config.yaml
model: "image classifier"
dataset: "photos of plants and fungi (iNaturalist)"
train_examples: 45211
image_size: 24
crop_scale_min: 0.7
horizontal_flip: true
translate: 0.06
rotation_deg: 10
color_jitter: 0.2
targets: ["order"]
num_classes: 54
arch: "squeezenet"
norm: "batchnorm"
activation: "silu"
depths: [2, 4, 4]
kernel_size: 3
stem: "deep"
widths: [160, 320, 640]
label_smoothing: 0.1
loss: "binary_cross_entropy"
init: "kaiming_normal"
optimizer: "adamw"
lr: 0.0033
beta1: 0.85
beta2: 0.95
eps: 1e-06
grad_clip: 5.0
sam_rho: 0.1
steps: 6500
batch_size: 384
epochs: 55.2
lr_schedule: "linear"
final_lr_fraction: 0
warmup_steps: 320
weight_decay: 0.07
Rows from block 6 of a small image classifier, named by matrix and row number. Rows with one number belong to one channel. Each number is 128 + 32 x the weight over its row's rms, rounded and kept within 0 to 255. All counts start at 0. Numbers have three digits each. After the name is the row's rms in percent of the matrix's.
After each channel's rows are labels from the 100 images, of 14848, where the channel reaches its highest value: "top examples" is what is common among them; "patch colour" is the nearest of a few named colours to the mean colour under the peak. Only what is clearly more common there than usual is listed. The data: photos of plants and fungi (iNaturalist). In brackets: how many of the 100.
# sq0: squeeze pointwise conv (model.blocks.6.sq.0.weight, 160x320x1x1), inputs 160-319
# e10: expand pointwise conv (model.blocks.6.e1.0.weight, 320x160x1x1, transposed), outputs 160-319
# e30: expand 3x3 conv (model.blocks.6.e3.0.weight, 320x160x3x3, transposed, each kernel summed), outputs 160-319

sq0.64 098:130188113198109099130087161026126144089123106139184103091131133140058139115168105149190179164083243094168154127143100106153139159186245100088140160136123116140076057122135114105146185106148062100103171092107189097098120118089088133151119104097151105170157131065209123107212122106111087138130107095142167085093089104108157136177102147154129193093164048132129117162169067116105129131112119029070158192108100119136180171149148136168103131098097095198130121121121098163092083135082183
e10.64 092:150057136104155118109121121107181114126161082127174138148124126153132094155145089159119149141055144039102112074128137152093070187095102144140132111113105107135106126152142211136174103145138105184124162144124138123116121149131097143138194121081124152157092155121121119196116143104116068107116175120113158128072073080132110145095114063092091097156192148132077079146129151127160104081136114082154107169144107157155100110112154191168145100128184097130122093080094082127116127117132119
e30.64 094:061139155124150096121101109072134069126127067131100137160111091150069164078073117074093112139143034201082126153158087162106138153102085120116123110067156095138135132068130120094095088097067122133171090098164088089151142066090065118130087088128134137135173084078128123158107073131128114101097156147129145119107084091095091141109133167117117123138140055190154112105139087159176139199131156154107190144148076101108065135063127092104178104102137120130094078148152122129195132177127105
top examples: order Asterales (38); family: Asteraceae (37)
patch colour: yellow (28)

sq0.157 100:108179177133164115090156071166166119215120196052110150120106118169167124067110134169158117136103111162149119138165122177068109147124143128135125171080124152118110148220153173134103152139187126105080096118114127168183161170130176202150075104155145124116074085128170126091136128140187175156115144173148085117176118125140157120186157131112174121114108193112094179171155077139115135165153163210126134152145129133152158166106136068161145124155102120108110135139163117130147168145133156
e10.157 108:060161124136068156157089171093092140109123120119130136159107149126089110112061144074134101120137143119141079086177109138082132116127105131154121115133137147086131125082139140160121179116111132114145133094148122153145143100153165101160084126093134115144070190148128092145113151111069130115136078163197115133123118134143108051171146099123136119114067154044114130129104123113089136158089144166111174077137168162069140149108097125140062165103081102144097134182156122113123070159108075
e30.157 086:139129143120220125111149133139057117132114130174176163143161149118217088158188071110084169158100146087119154133113101151145135176157168050118148135086194114148131146151125153142126142123137110151158130091153125142120107149081086140080122167168090140094158154122138103135194125161079188168127109141115131159118151107092090172155108172082192120210122140127127144183113147139119126121091105118123144138120178130165109140151095123088152130132175153107112126125168182085178159143151096
top examples: order Boraginales (36); family: Boraginaceae (36); text has "speedwell" (31)
patch colour: grey (81)

sq0.147 100:145162147158137148166109192068119124075106119117142162113115141150096128144068172135177186228203179150175114179148144087178113177197166127104113134137163056135088063148134137111122182129157086132151156129175187118129109191132142095197151094086184113177150156111173153101189172112111116114094123104174165078129162136163179095149116079153119239100191132132172051162125134099146131197103127111187153221140105156126218137125173129178122120163155149161142113101088128180130128123109102
e10.147 106:157093067076122084096101143083134122140117118097137133116111128193177093155193105113139133111120158099151121134162114107082105188120103111150119094139117104111107147149141130166165120160089142166110134173088115104128126186144114156155142154109170143139140134165137109147150093125095078087080151177117142146090087111103116118037158118140096075136170122115150134125128160163180133090145082074143174116102094127152102108121167169138126105190153108159131102071108102156157151079150068
e30.147 101:115144152127170119153143055058136095085120102110054119123132178148125178122147131092084106170166080178062091158148175150120163134109108139141134095066155068134169158073108094093162101075095140147168098171141072068160112126113098141154125149103159121117173098087114104155135065113110128112086174168140147120095074107114088128117128158094159127110177081172092178142143163188142123190132163091083187121139139147104107139040125120117204092072133088111111079141148168074180106141140137
top examples: order Asterales (57); family: Asteraceae (57)
patch colour: yellow (25)

sq0.149 097:093185176137130129133134041103153137154133174077128126179101114138133111116087115156157127126120159094144089064167136124041146157124136127172134176103125125125146175170152100139130179122153115128095114148095156146108127183096169184142097164154151186095122138136126106141126148173175138171050121170161128137115106128145125117187199099119132123161153220109152182173132067180116158124165147173155164133107151122148163133147167088170129118154144143135097160125200117107159175148149073
e10.149 106:066107126132163140134134183155065137127124115129093141099120097136069112155060118137188118152100113148142056161173085135097090125137127125156126137149118157120126146091125111120137170127114137076154112079146149134127178146147122091116083125076136083137055139161134118123059163098119120094137083170182111122123127116156082079148153121113110080103105178089134122067103111126092184155080166208100159105148163154078139138114082116117089138080135117125118082160135168182120077144111101
e30.149 094:151122160105141121144139142142112138144144121164155138105109159142150143167176071132118170165110150091143166131101087138146148139141147079077202133110103123155140152163119114159115168131123125166166196078155139157067117135075129111056129135143005143146137134123179105126195129132125142132176082161116147166129152105109092155136129148099152093167072109111116095153080132161077113068072156104147152166098112112147103156150076108136100125142184144149144154104142153144191111114161101
top examples: order Lamiales (27); family: Plantaginaceae (27); text has "speedwell" (27); text has "veronica" (27)
patch colour: grey (79)

sq0.130 096:149230173139116076179122086137123129194108170052118136138146144090129121121078072161165141068131129155126122090151129108110136121118123103142101157100104091122156114188149107136122182118128159115105123133068134144082114131088182164124123155152162139104164088100156118178109125117169091145092121145219117136129136115121110085159177130106077126134173173150154153107199105179145169130179144179140147111129117071109138106145130089134118106121106120115097143153178127157116122118151120
e10.130 101:033124160140143173152121148149131149091113141160090148155123141096116144098123133163152151126093131137144132118135121146142135112137143154120197134135150172151115135138146165135123155092113122114156140043147174149160145092171122135133077112095131124129050142173090106130116125131112116156178114149199129111116125113111135077176074141143118077146115146109122122122122079120091194204071187201087105143146147167115135145122122090113136158137137147100105141197145183137073071134085130
e30.130 120:132104153083180074162134144163115173147184137159165185132132144101159173134134061119123158130119087149138172148134071144198164140104112115121177135086101135138159132196124130143156169123077131126183201087129161161087115108106111094098127159131019141148158124125201105112160120174138137134157107136140174164132157111133110108126129187137144093196122125089125142130093145136083145105090183134151165166125117133153095171132095125104124102144159154163113159119111154162189095115159069
top examples: order Lamiales (26)
patch colour: grey (79)

sq0.99 099:087164109137123108017133129162138091173126089048168118158096112145133167126087064130114097115095123204120159170158128103102129075087119172129115148131105151131091100147119156167154113150158102109135039126160113104149196110134168165123133116127141141093124148127072096030129120118149111152131225180160060170108027128115138107135129111153111134122073139088089163119106093087115155167112100155080187075145129124133159099075117097129103101094151070196065179168111113104127157165049145
e10.99 123:070119041167143184143101107079078124155133119145105152120159107117077127144096177114156078130120124118110113077144157255148135092086157124094156124057133142129104138108094134139124179037140156157102147070153137184087137140125109139138088118083120134138056125088172090147078139185129124092113098114147092124160081152132083107141138147097082087117111127115106133171164150150068119168184119099079122095088097159107166132147106117117175142083108107155120106140176132101160073149097141
e30.99 106:126122115130174104169112149127195162138179158121144133142165146016106111115134098108098141123077100083156140168180109030168125163100158132124112160114163100094087134089111116062140083168089158183161131122140120152169082129130058163152128152172121174142156124146152167137144162144151138169137147164212160031119126101128092133119127158142144161177119093134118116110175138129118171108109122137101134086169123165134120090101119164086152105120110147085106066046092167124147166118150126
top examples: order Fabales (27); family: Fabaceae (27)
patch colour: grey (78)

sq0.143 102:148174109159168126110144153165108149113119106146190194073176126145082162153178155143140173139132187083192150196138107190203161225137122158129143128137067125171115154136113116165106182145196159113173189107124223106116121109167128149133120132131165168134122034085119115163194075125136134170095149086146109144166124152166134158157134131159192159147115122087128120195121129140082119154105103113094138135101118156114130150189137162142107155093108134175149130133113157151141042140119125
e10.143 104:085098073098098134108116120095127104121126096108172108096115156132115075120090088090109101086119076092107081113122139125125070191108073116148107109152086120110123121128149097139141123116128101096131166094086084119099153135147147102103071080128089169106155176121106061075129120087095078120091119145128111168120103078109085121056106111071114101132116161151190165122112187113161113086103116084176123075112106122096081093111172128141115117081190110188105117068111075079156109126112089
e30.143 102:111175142146059170108168095116125058104148092085129074166172101106050128043139160082142106137180111124112134084151134116117118096097121144137137124110101129165139177067114128120106165078111162166090062119124116110150162122111129115146124063182141132155118135123113163145137104054127090051105132090071108104121072085096112106230160086149100118030111055112122062167141134109115113155119117133127102166140126176124164100076088093095145142089152095175115107100110138143105124124096155
top examples: order Asterales (33); family: Asteraceae (33)
patch colour: yellow (41)

sq0.65 100:174094110126158100189112152135070118110096152143107111055134176102085153088142088069092133069199138107135157196094114129206077182158069105107118104117117108121079105164129124145131094104156101132152114128102145093163104088167115147143145084068090103098112092149132108140133127082073131084053100093097107105156145151158114083125066153162161142130131104066166069127077129129115160178142078125210107115086040134089121111150125113159114120109152103135097040151129147154135049117061057
e10.65 092:131067148136156154144115112121123075099134132121178188135149127112123158103166074115129130125104127138166120184133116102132156155124152091156139181103162095060118092125130105101192090163066137145092154128131161082131120173136124170136136125131108133101127146137032117107124138159180134154144117156133138116056070170059122189130070180164136169108147152152172130103116171045116138142163100121199098120122215100142177070138156130129147137143142145149122093147113134131144146167118115
e30.65 086:163122134143181138145188090107148117082144101160116102129138122134131113143159135106102131138127170120137093064206151112153143053187123160089128090141156081090144080116066150092098136086179132175156119122117093119146049181091139125153131164171173135150136160151087196125148119090167158117121146164110124142095121131169148108148088135106153169141140126133068183129194139126135113105167086126082142115127170092077143109143096143139141153155113137076052147185122177087113161093157135
top examples: order Caryophyllales (43); family: Cactaceae (40); text has "cactus" (30)
patch colour: grey (76)

sq0.26 105:088093161132211105112162131078129072116124059149121090113048112112191147066071101142154120136102095028105152135063113073063155185141118173170123074150158135117110095095102107104124113109136067066099124104106113087102118129174106110137068032072104100141170164109118093095179111119183089074140115110094071085180140081169055112061084125137151151164147163142119089103113110135122098115129123142076081115158116117138093113097163107070172108153165106141151145111106116105199144201101145
e10.26 109:178089120166144103150121171110131172152169115159095159110177101132100011172111148127141144053123166129063144130180145127119156107101129122153115063107174160147086115155133138139153120149140117143134162127051147109093101138187097111162115190114185089170128106171144164126093118097098151158149103173137090194118118192172144117164145147173095153098118087153089121145069126125160102185108111114088166138126136207142134114164162101087152124062077133123092101133150132122181140129066122
e30.26 112:146157168105092113152135187141184121184149109112103118098178181172105149169139120150143155154135128164097087096142140160121186164118104124115170162163138131149114141114140098149037158159166098101132142116142112140128189116120116086161128086133149161132209097124155103122136151103111118172129068130181114128144155117191161167190150112144136159097143135161141119128141148155090133129121188155124136134104143046148109116089156171123122131179125206195119155075139191132152105146140071
top examples: class Liliopsida (25)
patch colour: green (33)

sq0.140 098:061164112132087181043100094084114186097164131141150074114118087155094122129145213128224083128121165106129187134144105137112153138180182078110172098131168172099121167100066115130084201139150129099126129051109119124089068149092106137146133135137151159196139144104122153056201153173088086112133101090136107090129098101087106140096131106135144160132113114124133139255091131141113172175180210106047121153116104101103147121121102104150127099160172081171088129109145085067091082109116127
e10.140 105:108117117111193137085152151148156104192100104141128147175159124105134133131111070168164073070074155107129098127177150127076066096077125073143152106134099040183113115140120144119148129133147150136098136129081091114113149148148105130138135088015152140143129133169132156126127134094108043107117155178150179099126092098160058150060108116096088033145101161136156088119137140122096115107110066133111166134154141139115127126153144114060154100137124112100161058114142083116119103107088123
e30.140 108:128171123131111143132080103076128117130115122119065134104140128162095156122137120064071145154116122175076087149149110138138139127117089107101151105112150048143138161065140131055067132081081124126120108126155127060136141105080089126113113121145178139119152071077110143168176111077112131113140174122089127124144122103157118157160093115102118126135122091153138104164159139119137145126076156098142178137121093100109109059069136090122118132163151106136045122130139112134186154110127113
top examples: order Asterales (47); family: Asteraceae (43)
patch colour: yellow (26)