Weights of a small image classifier: 3.31M parameters, norm batchnorm.
Rows from block 6 of a small image classifier, named by matrix and row number. Rows with one number belong to one channel. Each number is 128 + 32 x the weight over its row's rms, rounded and kept within 0 to 255. All counts start at 0.
After each channel's rows are labels from the 100 images, of 14848, where the channel reaches its highest value: "strongest on" is what is common among them. Only what is clearly more common there than usual is listed. The data: photos of plants and fungi (iNaturalist).
# sq0: squeeze pointwise conv (model.blocks.6.sq.0.weight, 160x320x1x1), inputs 160-319
# e10: expand pointwise conv (model.blocks.6.e1.0.weight, 320x160x1x1, transposed), outputs 160-319
# e30: expand 3x3 conv (model.blocks.6.e3.0.weight, 320x160x3x3, transposed, each kernel summed), outputs 160-319

sq0.121 [190 133 146 142 132 193 147 127 140 125 119 211  97 112 192 147 126 167 143 154 136 111 118 128 180 129 234 114 138 118 157 153 113  72 147 138 128 141 109 126  78 142 162 138 116 183 187 165 127  98 159 131 135 123 191 120 108 123 120 128 150 186 146 144 145 113 136 161 157 173 149  63 106 174 134 172 116 171 139 108 150 125 138 187 138 132 161 118 150 107 148 180 167 151 135 108 144 121 139 133 194 128 163 210 105 147 123 104  87 155 137 172 160 143 155 145 168 172 158 128 166 131 157 177 191 145 165 168 174 156 203  68 165 156 147 136 143 121 105 138 183 140 115 166 165 187 144 156 106 155 116 120  98 154 127 181 144 150 177 100]
e10.121 [175 173 151 102 111 101  55 121 159 120 105 181 129  94 138  99  73 113 128 128 178 117 116  98 109 105  85 166 136 107  68 124 131 129 131  74 158 125  92 112  78  52 153 150 116  50 138 145 143 145  89 133 107  98 126  86 106  80 119 140  86 125  88 114 134  85  84  95  96  98  81 122 145  90 182 114 100  90  88 161  69 142  69 140 161 108 190  93 158 136 126  93  56 172  97  75  89 183 172 109 103  97 114 161 103 139  66 171  70 113  92  85 135  91 128 131 148 132 157 105  77 124 129 141 123 166 111 104 134 138 120 168 118 108 155  91  94 108 100 166 119 149 102 133 100 121 189 144 130 135 117 145  90 156 117 122 111  79 119 100]
e30.121 [127 134 149 138 134 139 170 132 117  71  65 102 149  65 119 108  54 144 101 127 165 179 173 143 139 140  73 108 122 127 166 198 139 118  51 115 132  96 165 163 111 158  89 144 143  48 118 114  92 121 152  59 147 191 171 119 126  57  87 126 130  85  92  52  61 122 184 178 136 138  57 153 101 153  92 132 163  70 122 112  89 131  58  98 131 134 105 148 119 162 145 105 107  94 136 147 178 143 133  96 164 149  79 141 139 149  93 123 101 105 128  77 100 103 120  91 125  89 133 127 142  64 130 137  80 160 141  68 132 118 146 143  84 141  88 134 109 113 111 157 140  81 125 138 128 111 155  88 112 148 147 129 177 100 158 133  50 110 111 136]
strongest on: order Asterales; family: Asteraceae

sq0.27 [143 171 190 106 197 166 204 140 120 140 199 148 163 125 153  70 109 114 169 169 166  62 111  95 165 138 129 119 219 202 130  78 130 183 111 128 109 158 144 153 135  77 158 146 105 111 123 176 194 111 224 207 160 166 153 116 156 152 133 132 176 188 137 102  97 125 202 108 132 140 127 143 135 196 138 163  94 147 104 142 143 125  95 169 132 129 137  79 209 231 190  80 223 136 134 128 118 147 108 134 131 101 153 130 110 186 178 102 166 130 135 130 126 109 109 151 128 193 112  98 191 133 171 133  88  98 129  99 205 120 159 134 130 146 103  96 158 125 140 168 153 155 143 122 137 196 126  98 152 177 146 140 111 151 132 159 156 131 161 154]
e10.27 [128 111 139 121  95 140  67  96 193  99  88 123 138  74 139  73 146  87 108  82 180 151  74 164  89 133 103 109 130 113 113 117 109  84 193  74 150 165 116  99 114  86 157 147 118 116 207 125 177 111  70 118 103 144 106 101 137  87 139 129 125 104 127 148 126 118 125 125 151  99  76  84 170 155 204 126 121 172 142 122 130 133 119 153 113 196 151 137  99  92  81 143 117 119  75  80  91 105 161 146 129 152  91 102 105 165 103  58 115 114  58 101 129  40  80  85 158 107 155 190 128 142 136  87 141 149 142 109  94 139 118 150  72 138 145 142 104 143 110 141 138 106 123 107 147 104 107 135 139 122 129 146 145 138 120 159 120 155 109 121]
e30.27 [135 116 124 123 148 123  98 126 132 128  81 166 140 120 170 102 166 138 121 139 140 183 102 139 115 129  53 136 148 125 117 107 205 145  85  82 139  84  95 176 161 147 148 180 111  27  93 131 144  77 117  91 153 127 131 128 182  64  68  74 142  80  46  99 190 150  65 100 169 132 133  96 138 143 109 111 117  73 160 123 137 144 125 105 124 112 127 112 117  95 151 129 138  76 105 138 106 118 121  89 154 142 127 113 130 192  94 151 185 137 157 155 102 145 173  75 171 155 159 126 170 160 131 119 162 116  83  53 141 113  57 143 146  90  88  72 135  70  72 152 124  83 141 101  92 167 103 112 132  89 142 155 116 113 104 165 155 150 125  33]
strongest on: order Asterales; family: Asteraceae

sq0.31 [120 216 156 137 137 102  49 134 136 122 107  91 253 124 156 103 102 155 127  63 104  95 202 153 103  98  50 234 112 134 119 127  82 134 104 118 157 105 133  95  74  97  89  78 147 148 149 117  56  73 111 143  67 125 120 214 141 124 146 172  81 133 118 149 125 126  34 149 163 107 115 125 144  97 118 143 219 168 139 140 102 113  98 125  92 139 143 189 132  21 115 171  92 150 123 141 175 142 118 173 101 123 164 132 143 123  99 118 135 148 164  95 182 149 138 109 111 144  83 191 139 189 112 161  92 113 139 255 107 153 150 116  78  78 154 109 131 120 153 120  89 107  99 138 147 102  97 144 107 108 119 145 255  66 117 118 120 144  93  93]
e10.31 [ 89 134  89 104 101 114 151  77 118  88  88 144 142 167  77 125  78 158 120 213 111 107  65  93 107  95 170  69 138  82 142 158 111 146 130 116  60 169 148 169 100 168  94  77 169 118 134 132  81  98 161 100  86  70 145 137  92 140 118 132 155  84 113 167 109 106 123  76 139 157 158  94 119 127 122 133 112 127 119 164 119 146  53 194  34 141 137 171  91 161  59 142 162  86 157 114 158 106 147 176  89 113 185 132 152  94  86 119 152 141 159 105  76 138 142 131 153  85 106 114 133  98 159 130  79 159 123 136 141 155  55  95 103 121 130 153  61 124 147 124  88  91 115 109 105 101 102 128 133 150  81 153 175 123 126 128 106 152  90 138]
e30.31 [140 131 113  96 177 130 117 128 168 112 136 140 147 143 128  97 140 166 133 126 141  31 141  99 176 141 120 113 101 151 179  75 106  74 110 160 150 133  82  37 181 145 125  99 139 118 151 139 120 158 117 169 123 157 151 155 127 170 145 122 139 108 117 155 144 166 155  83 114 118 123 107 140 102  81  93 158 160 102 117 134   6 111 101 158 116 106 120 100 159 157 141 141  70 212 190 158 137 163 145 118  93 134 155 110 133 103 130 100 126 169 109 186 113 166  98 132 126 140  86 118  72 153 137 121 160 123 111 109 142 160 161 114 143  94 132 185 148 116 124 130 102  84 180 112 145 162 119 112 128 103  73  49 141  97 126 125  75 119 127]
strongest on: order Lamiales; family: Plantaginaceae; text has "veronica"; text has "speedwell"

sq0.90 [131 117 118 136 117 137  77 133 108 154 169 117 166 202 150 151  67 124 118  83 128 172 240 204  93  83 129 158 122 106 138 129  57 158  37  82 113 144 151  95  82 118  69 156 128 131  87  95  81  98 138 123 107 113 144 164  95 164 115 178 130 163 120 138 189  95  80 157 150  74 134 188 191 178 128 145 119 162 108 152 185 153 105 104  76 118 146 165 134  71 104  86 139 114 154 149 159 141 158 113 107 121 115 195 116 137 170 144  95 141 169  83 184 150  97  96 104 101 101 177 134 115  73 156 143  81 155 164 167  98 150 200 132 174 139 162 138 127 184  82  89  73 153 155 139 132 137 120  65 166 163 149 178  99 179 110 138 180 135 186]
e10.90 [145 137 127 162  89 157 118 108 122 165 111  79  87 114  92  93 103 142  83  84 181 172  83 148  36 124 153  28 108 159 128 174 125  46 114 119  74 136 128 138  73  94  65 121 123 189 128 130  31 148 155 164  67 124 103 165 129 139 201 133 171 167 109  95 139 115 116 132 115 102 163 135 124 150 110 151 144 125 120 162 115 129 119  92  92 152 134 180 118  98 103 124 127  53 146 140 116 116 129 150 113 150 204 148 150 142 134  85 134 168 120 128 137 151 132 127 115  68  62 146 110  85 127 124  99 175 147 110 161 146 122 122 131 140 160 144 138 108 170  80  82 171 121  93  67 143 107  70 124 147 156 130 133 100 128  76 132 103 173 107]
e30.90 [151 120 130 140 178 130 104 118 127 141  66 102 150  80 144 170 124 144 136 155 175  97 209 104 177 196 127 141 141 150 116 105 108  91 127 141 133 164 156 127  75 119 184 150 179 101 152  98 144 128 217 121 131 126 114 117 143 156 179 147  58 164 174 109 118 133  85 181 120 110 141 118 114 160 126 136 144 129 142 158 157 137 164 119 149 153 133  60  98 157 111 141 151  97 201 167  95 119 189 146 109 109 131 144 128  92 144 150 140  95 135 121 212 162 141 145 128 163 142 148 148 102 171 175 121 127 141 142  77 124 149 176  53 126 186 129 107 168 141 115 114 164 102 189 139  95 149 159  50 155  92 136 130 154  38 164 166 140 155 153]
strongest on: order Lamiales

sq0.69 [116 138 104 160 180 121  83 201 124 137 111 125 135 139  80 180 146 198  83 125 153 170 114 145 109 160 174 116 131 142 153 141 134  90 148 222 175 116 113 157 129 186 161 127 144 111 155 194 148 178 160 200 168 123 148 117 118 134  82 117 140 197 166  89 174 233 130 128  82 146 107  94 112 139 176 135 136 137 115 121 127 127  94 156 125 145  88 113 147  43 197 103 137 157  92 126 142 175 123 100  91 113 213 141 133 150  99 154 109 118 126 135 187 155 134 120 152 153 127 108 148  83 119 113 154  95 127 147 137 173 129 102 105 153 128 141 139 121 195 180  85 116  99 135 123 139 174 128 151 109 142 110 120 174 104 126  99 197 131 138]
e10.69 [113 101 116  64 166  79  82  85 114 127 133 165 166 142 140 171 124 145 123 151 106 112 104  60 124 129  94 134  86 104  42 106 150 120 103 119 133 171 122 109  84 131 188 168 111  51 130 105 125 138 139 112 121 139 144  83 126 107  96 164 134 125  80  28 143 141 109 111  50 100 114 183 164 141 200 129 130 148  78 107 135 120 113 142 155 135 156  97 137  97 102 136 110 134  71 101  51 166 152 171 106 127 130 124  95 139 124 129  88  91 142 125  85  77 145 127 149 170  93  80 141  86 193 118 157 101  66 150  17  87 173 146 104  93 140 113 120 123 128 158 165 136 128 115 123 117 172  84 180 125 132 118 146 106 135 151 141 131 108  55]
e30.69 [143 156 159 159  99 146  97 140 118 101 129  91 130 117 121  80  92  47  81 174 141 173 106 123  69 147 161 105 115 134 182 149 136 156  77 133 120 163 158 177 101 125 150 127 116 114 157 133 123 186 158  92 194  97 170  90 109 108  88  58 150 110 122 116  91  42 123 166 142 119 101 142 155 144 100 120 136 101 120 109 172 168 129 151 139 113 123 149 126 165 145 123  58 105 123 110 163 183  86  99  76 109 149  87 140 150 115 125 196 138  58 139 121 147  75  96 123  95 115 109 177 132 169  80 119 186 144 119 145 151 150  99 132 157 143 109 100 145  23 150 150 133 115 104 148 176 148 132 164  65 112 104 146 116 153 110 143 126 139 142]
strongest on: order Asterales; family: Asteraceae

sq0.101 [123 146 109 180  60 170 123 100 114 126  83 131 129 201 194 144 128 100 130 182 152 193 151 154 169 201 131 192 137 163 111 154  91 141 137 134 135 163 139 149 116 162 139 111 147 159 173 144 206 134 111 151 129 103 151 130 123  71 102 147 115 121 115 159 225 142 147 174 115 138 160 199 118 115 126 150 174 145 160 107 152 141 134 131 176 142 139 186 126 108 116 186 106  76 164 166 159 136 172 114 136 157  87 151 173 114  96 214 118 166 160 145 169 134 117 143 112 122 105 150 147 146  77 132 182 118 152 156 149 139 177 144 199 162 128 176 104 128 170 143  73  59 140 170 176 118 147 142  82 113  61 206 149  58 145 102  92 112  80 161]
e10.101 [126 173 156  87 149  98 135  89 104 139 131 148 135 154  81 161  87 127 181  99 117 123 174 116  94 122 132 129  81 140 131 154 128 112 105  99 110 116 135 108 144 111 163 103  80 130  91 116  72 137  63 138 162 127 125 107 100 170 179 185 113 113 151 117 158 125  68 102 101  80 154 148 103 129 118 140 120 120 111 114 102 191  82 114 130 170 122 123 117 167 197 138 132 106  77 148  80 145 115 107 113  98  92 196 103 105 113 169  95 175 126 118 110 127 161 147 165 117  51  90 115 121 135 180 126 161  92 132 147 117 154 131  81 132 159  88  73  42 128 102  85 142 131  68  59 155 184 100 122 127 119 108 155 137 135 103 132  81 166  75]
e30.101 [ 99 139 175 164 126  91 163  65 126 155  94  95 132  47  81 154 105 119 113  98 114 119 160 115 115 122 140 119 108 146 130 116 128 103  85 138 102 112 160 139  78  94 148 120 139  97 127  97 126 120 162 124 158  66 148  90 107 176 121 172  27 129 141  89  55  76 149 165 109 161 140 126  85 115 140 153 136  84 142  96 118 125 138 135 150 142 114 163  80 185 120 115 138 132 170 111 128 141 182 115 113  83 130 146 117 112  90 115 129  97 103 119 168 113 115 113 129 149 138 100  95  79 107 145 114 150 138  87 118 100 157 164  54 153 130 184  39 136 150 153  98 116 126 158 147 131 171  97  50 152  57 132 143  52 148 175 133 136 131 208]
strongest on: order Asterales; family: Asteraceae